Weights of a small sound classifier.
Model: 2.64M parameters, norm batchnorm.
Rows from block 2, named by matrix and row number. Rows with one number belong to one channel. Each number is 500 + 40 x the weight over the matrix's rms, rounded and kept within 0 to 999. All counts start at 0. Numbers have three digits each.
# convs0: first width-11 conv, stride 2 (model.blocks.2.convs.0.weight, 128x128x11), inputs 48-59, a 11 kernel for each
# convs1: second width-11 conv (model.blocks.2.convs.1.weight, 128x128x11, transposed), outputs 48-59, a 11 kernel for each
convs0.65:479469465541561494527497482391480402464462534540510536536500596509527523461472437480551450559516432433496521599492553532481488493442501516587530498458492507476513478452499577422464472501462529507496512538489497540480440471450482440598507477460502450545556453458465556537564545470440485494474515413487490474512501488463547483524485429483549517510434473392454421514500456540524503460419537449439447
convs0.66:509490512482520449555518500497524516537479498490520479485507456486461547492442527494501522512450509503499499425517481467487505506493435509490527463507526487519482532501544489462495472496421463514544518481508525542470488526438475506422502488481491502404489521460474519463416433492530525547492472425468479498496497536498461559541490460480459430473521537564578517566493557551493421512505428431468500
convs0.67:561481457495525544460436450521446531477453430397425484480505456562490494495503450539499508534495501545451503483448505567517529503479447446530493486501473606567502471532451467561443448526510436493457509499477580528496423507516459453525454493434537516474409480506486511454395512446420473471509456478478545539526501494529507504459440440419443520483560552508527507495493501510480559437513478553467431
convs0.68:484501475524561496466504502451461449486508467467478475470504499513497521562489442502483498503500513538562441481388511509513452532488495498473511474473424573548516510457498517468467489636497479524490400509467508496476449515484502555480468529502521480443431475525536484392502510563440428452506487452477527458500510485541439461537503484405510490496494521435467550543578479455472477467518473499465491
convs0.69:503483492481518476393459518533483462516443594516496540502471535558499486500516526493543406482523398575487418545455538432431497516497508468440489509478444513575548521462512562496521516447452571495477493485493520490495580506447553515517477417479511512472516453419490602503537444519513470512470457514559511451437529483501514555492512542521475445468463534456483441509463496522512500487464486583487522
convs0.70:493478548503466428488530541532499551456526577458459494512465495519504514491548550472481414521515485535502504504451465462516535499451521473480486527486410440497497438549451540549467474473494528465500442447511511493497494500507455508477449474452477527533569546483474484460426443480534542476531516525575580514490535489500402421435493492460463459497514502517492532478536534599494466569503501499520546
convs0.71:530521486491461485460457538520491444515423463441488442522425528510491479470533450522513543450449503439471524437460514499524468489518514508420444435471495418399473508460534494499471506493550512482464627520537460476490451494519456439519545485542485475499544432472451497452426507516452565483581481491510458409446450468551524464537585553492449488517545510513504453501489515498472520469480477522474542
convs0.72:536492468468492477441522492428505473431490595527493503434489498480489530525515486492488539421503463426470512468508468554544468520505501493561541570522529521447512466484435475502508466459572596542541554472474502487489426391516519494625517504497435505548477486558468482534544528481441459513564463452488418480518484561534438484544550506502471486496538569506466496598524514474492506546474498452484464
convs0.73:460418486474511506493495571538553481517492468490435482497507507517472509517476539516444468478461483459525524513484475449536505463481470470455484464473440527539510596490512538500510434403468397455488529476523575537582596531513470473552533472513449504535456459501535537513539612515518546474413494439599502562453494474479463527501530447534527451432470526545487477486513500470516499532448482456535546
convs0.74:496522513542533510450442450459422554500422483529501533508403415478397447430445536525457422446501541524478521536576446509457451487441499504525507564520493465493517506543481439486440474465455441389508497552453372475462540476516487454466511522541535464506502520539505519471442559439448520493471428495470574527500525545505475501498438423462485528526478430474515566636398552494520568575520481507480491
convs0.75:490461496450491480439525504490463521489455451496466462479545511501501559518471538438481509489523497545571477490474527469483458478506500502484515509509476467452543487504464517424444459498464467449465483477504555565524497502497494524516476452384460506503527466537526452473467496455454467497522480495541520430469491496511476487497523518490491408425509517569554490528490475535537452495442489466589580
convs0.76:554529472465519489454548533574507473560574465507416513537489522558441477410511541482516569505559492432467524484495493571493566550484484476422470566506523513484563515535586487504522439483534507463489441512536506488485483465477451459554489463496489539527556526509520455491472483475535427455546492518454398477554530569517494475545554454401457466471506488499535503540527497410524523505490486428503491
convs0.77:560531490501470561469513455507539445565463495525495508513531476428525510420521516554481508500510419545391414522504540492526541531471507466458496437526473507506504424448495479482490547430519535427453484504520408441446512455468477575511500460538513503491512492524468422445471500457525536534581458468553492443528551561540507432451470441501519560515474498542495567511536520552492549490493497520546491
convs0.78:531563535499535505444468523431465458504488475496469481517518528489501478529501512530478512541481505503485468431464486481533489525541552525596555532567485550520507501489521455457481461572514482569448493531514496491495402495429516498503569490547540489505525521498572509505523450495467532522447501469502488514416494472474513404465454504541510506450432504463478470523483502459485570540520476528550531
convs0.79:488516542523481449473506501447484556461439516468490477480509475484488460537616570489524478447495400437504464529500475509461494464419519566520530550489422472507532488492510492419491494430479491480462472478391405547558529520518464513464475528503470466491536544475489533475483512552490535510450444536580580437420450484446528525541488582528485529513447457489496541554509480472522492543496480548496486
convs0.80:510530495491527480491527535505473440473545502455499525561517536483503473472508510587506531500540529465425476524538447509501425484521463452507529476481515519555494455470493493533468480569503475549585464450482476453456463481512476509556455379475477452421447488520504394513490491473406509499435527438494500513488436509506481526497543523467424498489539537501531580543492509464423440470509494490513503
convs0.81:526547494504506515482506497505493493495424540572531470486414569540462479539513495503477482481427475488516504520513503509529421570473465516520504454529512504466387467504484488515495451545555479524486536491504474467401477510544466466466496436389448502471482480547557493473394481463573542487554476525461457583511492478527489516462453459490566568529498513495492457475466392451457543514489442565555418
convs0.82:503504438475511506451420455429526492513455492513510441457414461496488488499493495461460477455491471540514491520479535443462459500485562507511480457405466439452477542505495459503447484508483427510521563540528476525515544499490473488540548497517443543555554549577582507460443531507524524470529481448540560451479460461498446480532531417408513491442490500473479520480492471456448521470452540469467453
convs0.83:488538512495481488460463448530474562515483538495492532495532503507462470479518559427548541586499465497454491500498443470502514536514466480499463519527510542500482470515469496481522563556512485479512496429457499474460453508484529525388391488494402442464488490582565549551470455447545470461520521513419525518449478500537531491449465462473487472529512529554513551556477491450430505460399515475472418
convs0.84:529547515527568508472486558477498467431504488529493442476548573508405524503523521499537480478453540537447444520526471508495507469502455450504549499507497467489474566514552497569545484551489534460450507522484486497509486524519524463490497468476426551447470463454522523512541465499472494481540456443406472525497499489501529467484510537533546562525498409391441486446534484508449447510575493453427478
convs0.85:521471505516478418461472523570532512544476491505476523494453519543533437460478508488482470496538530463528503459490460506482415492630442405488545468447476481521568618493491494474506543554543529520526511518568414473468477522530494462571512497559470509489524418416499497462468526514511551490463521429521443456534532509543559477559572566509518517543480460455501494492474488479558477474442572532531491
convs0.86:452456479496484494552524520474514420412500454485463537511437480511524506462528453475526514503513476473466515544470495472496527513509529480459512484531562494489494465430553468449472489526439491478525505442445494448519508527497559558616472494509484515518451466498493431513501481431485489529514471468534565526511485537529512444529486483463464469502478450513527511498506520506501539483506466508412469
convs0.87:408453505509442390457478513514455513480448477440504477522488524522521466401420446475504478516554435506455486445475524476554574470420444422491466488523498507531536559484487571560539499512505581467509565459459434404466512486485558529489506451536484467503522517506443422508501494474463477484466504419514537552525549490492532525546501452425479520498501499502456422451472549515410467562510470481510493
convs0.88:440447501454450465558509469455552453489502498590543478505486456511515576470483512439504534460465501448519467497453582542512450486489543501463493474533481491451524543414540572442495502497506540454510511508561523407480513522557484432553493542527505469517525488462494514563503436439484499430429458522490486464468590521487522492490485517515514520495448450460469487473508480430450493502488517517447452
convs1.65:566476472471474547536483532482375567481484556548542499450434464519489461512466531503519444463476476446535488458526542514447491486473487523500544503560446459476517539458533484513494476482475522481497441465399480423455556500500504526559453533468506486422486505464494481498524544580496504466486506504526580540456436525497534457448443521555459465485484559452519505501491524526513418548529491514527584
convs1.66:477504457463522543565379512577498499494507558483533507421441511446504499548523517535511549452511482515490474532416484489513501461464430451525478548516450592570485537493546485482531504492477510521489435551531492488508462481465556502504576541535524480489465548584587516489469521480514446600612476525462556549458494495511499422501480537524518504461497520457490505496475461533525529478471462475545496
convs1.67:451461487438534545452566441442484523594546479509513483444547563452487565555481546481473466504551514479475456403523500466531534517555484492505520455505513458561525534490450518403514468521488584465454480537520460556493499495526467587503501511547478451492523495503581481506435511448490506434478549585473452472488485425465534494453518485447500545537486502490457484482500537516496460544542421505469540
convs1.68:500520504474494520520505425464467491484436547452534437432606537487469549447487508514481458505535424534473537431491522449532474522484490472529485494467547530580499457528540494499572486545541545541527554490519441484500488508464472436496519505479471463456566424543485479513468482553510567508463544492503454568535509483510533495481495495532471546428538439546586488492509534484490493510510524543498501
convs1.69:542470446534440526493506424521516494545526530461496471544459512500512418524520486507502527448488525539487453475472435491526522506544471463494453460449458557545600578476470489530385460497424479540584465471472508502549504541534471488471522470567542510475575497432502553497475515536400437494480465519498535509417377440462527493513490474572501485445471488454479431479580554531401461484492465491428473
convs1.70:529489447458498508513467575495484437451448501470483483534535485520562463491529527502475522564521551480521508475482479483518452523537580523435464436448472507479480520530539473439493439451448504486511572578450522458559490517587447574479545558539465480483488485437560480507441512472483445473470455525414419519437505435493533549550427513536521425490459485472453526519442478490469457502493476480451471
convs1.71:470529496469517536553512478460467495489474500504547462488476485538541475471488523490515465527472469471537432477523488484420547522450477521485530499525484449451448469539599498430469504487473481530537508542464553500535524515466523444430524557532465485482487473549473545536518491450491438445519480438448510517534544504445427479450481511549500504465486522500553517498482553456447499545428419468470496
convs1.72:502502534511451479504485512444572527542474606524521473485470568476434457576593447538523548506570525478470449408498508451478567553467549498528501526436421456513548560528488472480502502477550529519489550552490512421432484531504445515487532541501484480443555557476477542508502458543501466449552547412499493457477489533475557480479541504504491464477543508509522489549469462462443514510480450458521458
convs1.73:567529534511481499543456485529591545506454524514502489521504535482528529452499534466553466526432487480476471522484432492514557410577466467455474506528513490496470508404490469530489429484421518487488521546468516488490544405465439525532533516521498459471519447545487524460457488478404492466552557545504515511486453484490466476511594511594498532515442511451546528518463497483460457484529489519505582
convs1.74:537577509476535530528563529524444459487502505415512484520391509463478526553483484473432577486511470497449434489439581521541523485494523597453504517440514445492575484480431462477486476516587501490505460561519475472545525509582420545512525543544479531430418569477465491487478468473492510527523450507463529429462542475535503530453496481487432528479475500535504537505526554465486508506472499518522484
convs1.75:454504508409486512544571518444526549442507495508509468492496411557382515427452543452464473438512528448531568575526500504493497481497450566488446520545454541454528459546512573531479431467504540480457547452520464413431561496546537461572431498540497487533467543534506472495500541566552500482480468443479516501402484476507473532560446485500425488451529582534480502453479501562533572534476516532554516
convs1.76:519467512502510525476460521529536490485499479547554564484491463468534426484446472517515464457514478491546573523498510506433517521499515521548545539556484516533516496495487472530526513480538496515540463523522453535460481427430488504558526500532532426537445558493458490512530487492489454461523584551465449500506533488517474462432532578417485585466500532462485527516457509509436534490445464484474470
convs1.77:528516496507449519508491505544461552549464480449539508524562541498470522472611494488444484368494501494521503514473514492515486444496470498520486568503583479512531431532475540495469488470518506541508531518444561517436551482599485484581468479478437529532553514518518484524547429578567511462530509572579425536436420449496524490437469503499499492498528483548495523452476464501520487486504453419481498
convs1.78:426540518503518554470460503486453432502414469456498554501432505469438498490483517460514445488527461481507462559548388466528486517420511500464512534489481528490460483479536398497481495480467494551538435503561504454493478505526441555444515533475521473548512464553491401496427564556480489539449540461492562431430478496529485508552511569477457516496430466483501504502435468516472485572496505544625484
convs1.79:510509457459514435510586453519504500563472499488466461469446505483604440511469478502511443526479488467492464489580508451515449527491564611425463556462527536470432420566483505531543501540494520399561478473499431439520488408524508509422556478415481453472502553543532534548509409456447450527451484500463513462515474485436483512451463454565528484512558506473501463510509494483470529422447469515564515
convs1.80:515504503547447469496513477471541415514560483469505491455427405505462530510410510458456493534471502443442452474447480463485463502495468454533513423535468493505498442493504565498487511514505474498556510540525462529434392485557511580498522504461448465514444418470569505480508486552537501552499584431513488548497489542520492512429493516528457484546519526500502467541489442417463499474440471442447443
convs1.81:498511494514494520497524537548481471488486470486525523527500471497495493497525514501507429468524462585570474509495515489446556476485471486522516516515531488525432510512516485514492496475462504474533448484540460480540417510480444506461451526492465530491463492505483525529558502472490441446550512442420438460516471552537573497436546496506575585474408500515564472486559529442421492495480600531520520
convs1.82:491470492489475464562490426480474547469484471506469420437434557512510508502518494531566483435489483568429510568459416480522446541459508533514527512518481447499442543495529561484481466511526429525526493511467518465519524467454487465431533448445484590524540460530366529404558567526343521396485495478466447466476440485499534502514459509487468545481537521515493540475491561491527463447440526437506496
convs1.83:472539522472459550524491445506456410508478512485402569407398523428503458466527543479465503501492467496521527531488455475467496498512453474445550467505420472497506559498480495440439431383511524483526496466473482457484532447512488473506508488523466448466548467476520567470490484487433445537514465571482448482426480501511463530498463543565486475538490509560505448489504478456494481433452506443554465
convs1.84:501522518494454541451466463464452506488482526460542474425465554470527473490483567522480494515511489514517474555546492543462514467501488414502473580478445524519617432530481499566411497573504550517467480561472465554455547555403516514517520500505481390531512499523563488579504504487501491543497539482509524492494521516539500460491480534401523423492475513482507476484540501473496522569457517443464384
convs1.85:419451464433492510566479456439583492427518498549460487530436419497528506492440500448469509477469552484489511520458461521535449513476488532446485508522570437560449522530529520526437515516427498474469446495536557523483552460490512466439508526564478471539465476498551536492514465556486466532513558516482542498489459491504493504490396493462545471441525465465488509468441543518449455490517470447534504
convs1.86:550471569490441456472450511477521471537506452500454479453466485485482524456576422486530478483456501498478464555501473466442484464590463412444462487511529498512576527452546516578490528449451473511499483508447531497509494500493459483540485425510463528486530542528476399446531549459467570505443506480526500472513480529532433391460470523457499552520452526476532449482494489503484536485466465423435562
convs1.87:510519458501497477432467514551443461433522503503501522498434419412480485537497444509500508487464514581500471576486423436517537506534483453511480567467492517497512563472496537488452535514497508521478458518505515544551571474446419505459546536495465520547526526489527586527483518508449470513468453540386505516482447464508452505518390516501545486503500469534482431476455537415462503431483415456541525
convs1.88:448478521494512446536520530557427484526481465502417530486469497531600439531463571547522534532382531400510496434479481557457478512549507525470541584491480451443611516505511472483511548531442546496533589500477510486482485532563519450502477524521492471497495549485485435444503437492488603541476539491544455507500442513476505556478475570500435439570456484518513502507519454524497484429492502507577475