{"input": "log_mel", "win_length": 512, "num_classes": 4, "hidden_act": "relu", "channel_attention": "se", "optimizer": "adamw", "beta2": 0.98, "eps": 1e-08, "ema_decay": 0.999, "batch_size": 256}
Rows from block 2 of a small sound classifier, named by matrix and row number. Rows with one number belong to one channel. Each number is 128 + 32 x the weight over its row's rms, rounded and kept within 0 to 255. All counts start at 0. Numbers have three digits each.
Before each channel's rows are labels from the 100 clips, of 14848, where the channel reaches its highest value: "responds to" is what is common among them. Only what is clearly more common there than usual is listed. The data: acted Russian speech (Dusha). In brackets: how many of the 100.
# convs0: first width-11 conv, stride 2 (model.blocks.2.convs.0.weight, 128x128x11, each kernel summed), inputs 64-127
# convs1: second width-11 conv (model.blocks.2.convs.1.weight, 128x128x11, transposed, each kernel summed), outputs 64-127

responds to: emotion: angry (41)
convs0.39:077131080133117084104132145142149055136125108096109147119089115181157125086067148088124085143120158094144063139104178099095148112152124110087128100144130107099133161068128121136110078144104108
convs1.39:077102091128075127152109146118142113073109117163087153113174104129118124155125072104164132068112134156147072133144171142103059111090107074098093105152086061109148149118128181169162115107119099

responds to: emotion: positive (51)
convs0.124:088146109141082126038132098091048080111121119121118098117161172103113117170144081097131106126146084156079139098110113131121090109079109106112100070110146143101142121112134074093112113148157055
convs1.124:075095106048146131173122118128109138074106125101058092190034143092068087170126125100155102167099084144120130167151135125143106129142119157137101113146169158165111137108149116104138064136147112

responds to: emotion: positive (55)
convs0.85:118135017077095092090119176149117097127105182137120145170156068144119117107146113138099055099095134127108115154154183185073139060130082150155115090130150088113113144114122138053114170081138084
convs1.85:107175149092162089177119042180149114118131090197114143137203136121128132174141160136185148093164111142112149166111127109138134138147181175157189181133163120091154133169102067141105107121146118

responds to: emotion: positive (58)
convs0.62:158111114068155104118107104116106084082165103102123125153109107150092102095080158095111102109046163109068133123074153066136105128066130108158123088153122088114108072119119122077118123094084101
convs1.62:062087077114107157119142129154108063126169162136151149161096091104104109111126144120111127135107122121073065103137089077163109081149120115110170080129038066114096117170076077151139083106116114

responds to: emotion: positive (44)
convs0.42:137142120083150153089123137142139094138148133108127069120101106158150080098102136131182092160106197090133119101132145088101138089104110118110132152082112074081110059116145198127058061081096132
convs1.42:135045084118132088136158136144092138131150114103132149122090105145105177112141171117089060134066128135113156126132075115091132106121101106100128092090160145085102119143122102171126096124134077

responds to: emotion: positive (61)
convs0.101:144120107065096103154112130136063147079106084109097115129121150096117151111077105107079123139103074106101082120091131080122067166112124117104090158139161136130113103098119096166113084123023126
convs1.101:174116115178051088162110076110107140064092171120002091123170164133097133107106137093140104113168101086143162152077143108147129122131126122116121117165095145162115091073108151133177105116169163

responds to: emotion: angry (44)
convs0.57:142155063102123091039164147106080074121129137148144112159122111138078086089157056096137113065121134098128101098130138122109120080154101116105151068073077109085076143167166150125114125153120172
convs1.57:193086096123136140105128117121139201116109079196055124124069107110154123157109065092133109097147167146103141127138112142114103123110130165076119085167113115135139141136077116133091128113103141

responds to: emotion: angry (41)
convs0.29:106090120091115111112142144112115098098091122147086122117121139112141079133066087067144092175091097100169134177087079118079165077138088125098175075106114079137105076104097146155113165155116101
convs1.29:086158126120098089109139084138094062163133089160136132124165161107096119137098154144048106066097157113132079144095118119128115098109068098066085149139114070085052122144055109136100118156066124

responds to: emotion: angry (52)
convs0.65:115161109121104103110122129104082105127106153107058143184093122153112114166156110126160105092094155091083111087112094134118068144157076077102127089152090125118092066113100122094111123181063088
convs1.65:141104195075108179102097135106119135172109122206103120129139161140163116151123104178164163118094153081149169128129083128150116107111118135134123168167118093130132115133137020134050093136118166

responds to: emotion: angry (54)
convs0.23:113077163046093080087098110146070095125136111091071116087117151134125120140131127082178119132129132106155102146094076106081142115137118072134103110073096104101105123071067176094141114078135132
convs1.23:117134172131090106092118170116146043156114110147133113163149116151186125187158108135102126106094133083208079177137139114096070111167106134126138100076138112148151082097157100089113106096106093

responds to: emotion: angry (43)
convs0.16:097114084138148100091122102119151064112120091143120096094054169123051130098059089076139096091065156108049140102077137144104167111076140105098140090130146139094128097186153133089143126126143080
convs1.16:148187112131103147140173097055109086158050080164147099090082089128118098121186146136086163042088112099134139125143143105153149132161130080123115087103118112121165084153098136085096159119144138

responds to: emotion: positive (47)
convs0.41:143137098079091120095141166186075140115132130082151111066115106201086097113109117117143108111122164126144100116140114092137080150103132080101065087172127138129116104153130129140140143114106114
convs1.41:080136160120120161058042041095111156145102121113135088098090138123120142156115125118094116130105061127070069129143115127186087142072150168089131142122193124122155149096112139129121109153127110

responds to: emotion: angry (46)
convs0.80:081166034123120090108083126125145062090151047108065121135046138142115133049122126089135088112120142099073120122123162132103132089082161108076166100118147102110115093099088088089137085095097094
convs1.80:069068133141125150118089119167165136165133085195177132180129087134126157084132168145146147113151162086185096113105098133140123058133132117127153179187095089104090096129132126173157089121108108

responds to: emotion: positive (58)
convs0.58:154140096104132092122104097105000120106147144084060085158100085122126095109150112054096164139159101075090162127121063123122098164131086114136085140106161148091128099146112115119075126100044143
convs1.58:153119186088065183145061110105049099119100128145062116115096107132169191185086118132187148079154091139143129123107113158149107106108113178075108127108093133180152104063107126111158057159112109

responds to: emotion: positive (55)
convs0.0:106180141055160131102151110125126178077129072135110092073149081094091168110160122177191100178149179172123146144165036092153157114136146132125134132167154152073128115097093121137154083158126149
convs1.0:103108182058139143108098157142104172147101131132061133120166112125084077095090082098109117082118135095127082111159086136144095136077149122084106099166091078141143060156105077114120095122165091

responds to: emotion: positive (63)
convs0.108:135141109099124137082074128126108045117133076072139127211103173125138136068138091106142079132058105145107133105075080136128119092051125106098064089100078082134130076111112075171117124112134083
convs1.108:103121058117139148145181137193129121142147179065156178187146146080127129098168158155107089092159159138102155121169088147158100151130104136124144106129068076083145177171091108151180077093140103

responds to: emotion: positive (64)
convs0.66:124194109146164029051136144076134072108128076135151099152029109143148136104129107121147087073114087144117126158050183109090132119078145129107128057151112116097156085121153112061142100151125118
convs1.66:137094034099145131104130116180165118119121121145165083231147110105102137150123149130158112097197130124141104106123146161139138013144116134143163135140086079113112125108117109103146128122104118

responds to: emotion: positive (55)
convs0.49:138080057116057078157096116080132096136115132144138077096120118099120120093082092119115099093135046087099155168142142120082114080107151156160120103115080086086143131117127155099151076069114149
convs1.49:137159097068177143148142150114136115110133078151159121101143122151106117128130155114096160120130067115069173088146122082143134146110145110119105138136193138134138087122063076068089133125063090

responds to: emotion: positive (52)
convs0.77:112134039135117106091121102141137078087122039075139105099105121113077076084112075152129112129073143149101130089095140078141129105126095083169079142140169162078110049116101146160119037097085097
convs1.77:164110198177142063165114128079114107123133172128078131137151046202163154105170136103136123094077109154072139061145104149161124138076133153127164077093152100160170106119127153095114092162123143

responds to: emotion: positive (53)
convs0.112:142084051121083071105109112166106135141130090127123121096108054142127076147086111090114087134163105106112089163163096148148091103138094115098151140075160098164117078128121152092143115095129148
convs1.112:066131094134167152139099149117073175125217079120094187108159159110139133180129153101111128142143156158140176158166132163060087098081130124076130081128184092122094130135094117158186129114072084

responds to: emotion: positive (56)
convs0.33:135143077071103109164116142228087146099154143154109147149155115088120140137154114131069079159110113119119106120179038075154066085150097151129077157179173121119170072147114065121149100120121144
convs1.33:102170164168138108121063117065107140101117090168059065104090117138154135109107120089085182115091123102119134133126122124138110130098136133069119140101168128156117119077167123152176115069155070

responds to: emotion: positive (40)
convs0.100:100096115094098144126121091061081112117140107092140120059121067098102107059107098115154155076126156148065096123087133110136096122111130092122060135138166140099119066190109129126095103091107146
convs1.100:111149095078123081147106073152138176176102166110095110111131096152137137104112136133160162153129075169081096103117145114067134129091151129143168140143142182108065085092139155123129155181066117

responds to: emotion: positive (39)
convs0.94:075081056143061053089128096119121097100113099134074152111036123099144126102161132111111149122127107121076135115103099095078137040105116138112107079106114102119117110133030131139120079096137131
convs1.94:072120088110146088111110122148161128178144104098098114169134088128102109067159135131126151154106157105094025136085091130094054102147106145075156074094140077105135137165137152144150127124112136

responds to: emotion: positive (55)
convs0.59:057134124093103095091125159128100111126119123105084039144042131099099144151117151060146113153073164098095137091097151159097114137164115112112114095078147131146117096187190169079090078102086066
convs1.59:144147119087157156171083109078130139117082067123150068122140069159187179191158096150131133187142138111081129089160131121150089133107150131105127168086180129142142129175104087125148143072151130

responds to: emotion: angry (52)
convs0.53:168083124090121064118107118150039146119120146128110108177030162096148123148093151100137145116134076121134097110138084112101159121061083114117130152098187104101163096140104089146134122123091111
convs1.53:124144159144114176049074130119076088093170147098126131066083109154100140153049119107127107096077110139153129140063120119092122087105093086147109171125115117094102113029127154103129095133091114

responds to: emotion: positive (43)
convs0.1:093164089188141084054094162167155101143189088098142055174105143122122131105105194103070102086091090145119170075145094149143175087119118154132109118137068113130100097146108116127125134123134091
convs1.1:145187093132158065110116153117096188092103108160118114166107115128116117122136107177144111107132132083092141126157108122204093148119157149079156102070108076079174097185119118106147142108126107

responds to: emotion: positive (44)
convs0.60:097088074150089166099125095126159128124095150093108124113140094151096064135112090111140140108137107063123116125156114132076134105141101136139113126091119069129091099162101080112027135115144127
convs1.60:070164086143045109112052169097154123088100085130190139106084116158121128129122088092097137069164147141136182103115159112122146127110139137094110176084207136113155144118142179119089153191145139

responds to: emotion: positive (41)
convs0.47:137148105108125087124124094125148125092122086133108166109145072149125029140107143109172135067063079080108050130134124098109118136082142109105104136125164143104084088164156117123060132172091174
convs1.47:132083118125108106109144207075129140166111086168129104071075125146135082117182063071179109127077137074159143110145072109128136142173125207075108176099143106094114121092076089123132131159079135

responds to: emotion: angry (50)
convs0.117:107095141167107134114109121093076114070179131137071096118085136098111091108136091142140110094097120121141105139150080098116108132096104134074090123094112093072116136072148194141150092119083100
convs1.117:124131112116179089145129173145057144081110110167087144109061110127086116121124151129151149124146105145134196156119117128179086146094077106143113095144133058104146126087092097146128147163146193

responds to: emotion: positive (49)
convs0.125:141095145100079103134102067161109119150079165131183095116140104187121070130099100152160077123121096097147098088163155065107180093120102096107141116112082117080119151129066150070067123079153142
convs1.125:089145120113140150150142115137081150151196086109142125124116142093123111108134100131145085129096160135074122152142143102105082138127148091069124137088200185097114134125102122111133094112106076

responds to: emotion: angry (57)
convs0.3:070150134106094077144099126090085127141147127136056111063105138125105116090123087113171130176100148127096098093109153099124143094078180104126122104109070153089184116130116072146101117171086083
convs1.3:091123101137166169119114111094144147140049109117169139157158186163097088101149129098129109144188120134175125165152142185108091106096090128091118107147176118137184128155112157170113159116147082

responds to: emotion: positive (44)
convs0.106:110092109111095146125161142112139121136124105120145140110164077065083096101100111080072111089128103107102134137077143085092148129073142128105119109160108110120100082200020161125088150113113122
convs1.106:084092157131134136142190108119144149101116153156068140103178141112045106121124126152122142107135097071046090073116111080145082157125129111119084121080147138074157138111142098150131144140132169

responds to: emotion: angry (51)
convs0.67:134167094068175066111158154162129160121145131152126092093120078155108159127081114135178109157086102150120116094132133111105094120072115098149137133104121148112136103153118151124128124154058071
convs1.67:132077220124123062109099123077079191119126079161078138105129109134080144151147152133152113123119154085099099128145092135112117103128076158104114093152141143099081104088127133130099108154131144

responds to: emotion: positive (52)
convs0.122:165144097160127084120150128169117119137162102156094107161148156082123117114176088122062125045137114118102162109171089127149103115148070128114092128116127131097178076132132105161138178198120109
convs1.122:146147096098157124157081100089075149113159081154088132150066090090168096129103120078132108120132131093136197082074134147132130101132154181103150093136132117072153157121087141111131087097090137

responds to: emotion: positive (53)
convs0.113:170086109142167130147146096185169117115168164147117109139164076145115048097093128142141140106133142033151132086151113113137071121148105125129110139131097132110041144188106082134040141136159144
convs1.113:126073111128045114132151102106089151161078049170143091137091087091162045074122138070128108120102134118110160106137151087088109077075113123099156151142153115107130121165116138110136111126125146

responds to: emotion: angry (41)
convs0.103:121127090124135073094143092131166082121104046071194095154113162097100078100145120082113133121089106068102089122110174134094070112138102137094113048154175123102060109177091128084095073101173128
convs1.103:101100131159159076096082165146102163132142127127106113122214079113105134144147097076193121179142172144183128149118137125121116142105171099123127124123098135087095155133169081215073163129168122

responds to: emotion: positive (43)
convs0.38:105090124097156056103109135166146088071110151176138114145141174122117128154085122141164151139108117148152145103109066103169078091179123113114087108119115105168109102166085157121115073098129082
convs1.38:087167140146122091114150181112136099094054081117119125137124165093151110099203155088118124085082190143087191148110149111114178146169162106162111124138107112118096103106125162138145121143171117

responds to: emotion: positive (59)
convs0.21:106114171063107094183135090114088149087075193118147109111117123128133124105111149120167166192124149091165129029130117082130166124144133117091107107101068150110132086100100121155130108152119109
convs1.21:173106083145061049105155147132082058073107084136123120104140111097136111115101104110128051092155112087081205128157103128120155203107139118121116103127108114132124160066133137121141129110154130

responds to: emotion: positive (40)
convs0.97:084063085101089106125141097160051120073104131128135137095104159112134140146180135084115154133118117087060107109080152125070125074132113099130108105091097104090109062098065085119081144120070130
convs1.97:124141117142069170136153165157118135129097078087133087055088112078169101139145057168103101134154112123068124120103098102203129124094100189110111117120174088128119098126099188083154138162133147

responds to: emotion: positive (42)
convs0.109:117106114089079106109113131057066136093139148087134112116143126125146101132198095141085110094120089098128120124121167098060123245123096137106128082130149131110077088173101177117062119120130129
convs1.109:178123132074143095141074134138141155147075087132158106054121104113184160156113163087122127139109135155130098111124150105128124128059119094121134180116111116122160150134138091103104060133114148

responds to: emotion: positive (44)
convs0.34:100063121095126088141136129122113050136132076137100137113084127151068144134154091077104121127113081148120076105074123133075123171072106102135127154112169084092126071184197154134167141099097122
convs1.34:077106158101126122147050140102150144144104130078065085100101098102173161125109153104165128083151117135118170126090127107065110183097111161082138146100174090151086098077137181106144147149115118

responds to: emotion: positive (47)
convs0.54:095088132099117108108121102057133109079076111072096114143127103124135119084110111111100099098121157100124105070106155117094133138162111140061140093105082114132127123115108146124094113101086102
convs1.54:068079062100132163137118121166133145133127136130094120095096136145120179091101174177094130122148141114067112091158095076121131063066166105117070112103071098098119108118164109179161186193095113

responds to: emotion: angry (53)
convs0.78:125078151088198177143091054112166142091114160136068128128115133082064146114145076179158118168158116099106116058114099104101067116066122087101101115129143124104152085169145109137147145148093116
convs1.78:157154129140112132136142095089095099141094140153161065071056120120156146150162101121101143125059073145145131111112089138071196112129053136115162164148195138089175085118164151103092101144200088

responds to: emotion: angry (49)
convs0.32:062102074147074121128158128144084102139153192150053124100148158153134093139146094110165115196053129116119077125158109130098143078142107109106089122160174115090080121096109159097151165144099156
convs1.32:096215123162157128123081066103120150156086071114144102112171172151112105146130126114114150098117063106126153140084126103082059112118077133072089146114131106111141131075088141170129101097092125

responds to: emotion: positive (47)
convs0.48:129118104097117115082151111077110151155077102083106133122134131094135088126094103082113162110070068121104137118114117175075127123158160128075111055091086140169136140087110094104124156072071157
convs1.48:124140063112102134163140131079154155072133168124169136116088139156123097142152110139137108094157141159113171090108139171134117154094163214027117143144166179100114211105121134127116197131110111

responds to: emotion: angry (41)
convs0.25:129006133078107114123115124109111146127102143076097065120142161148152154096179125115118135153087132094133052146117125150114136120099100101131123151156129121118111115067081140104167146114128139
convs1.25:150077125145126092135151086118090146141096100085099140142167197079093149140100113159065095183057079062132134157097091099116162089162112054156096146174089149051157153073107130123165082116087147

responds to: emotion: angry (39)
convs0.43:087118116074110158098090124107137120106081110161060091101083139125063050164112071175173106116123145133083105146121158114128134175153116103107111080150129118058135061123158151124145078200116148
convs1.43:131176182090122117148087074112153155129121146136109073127119039144124152122078147131131131123059126080113101148117124184114107089043120155094168127113152157135176120114036114121122156166107090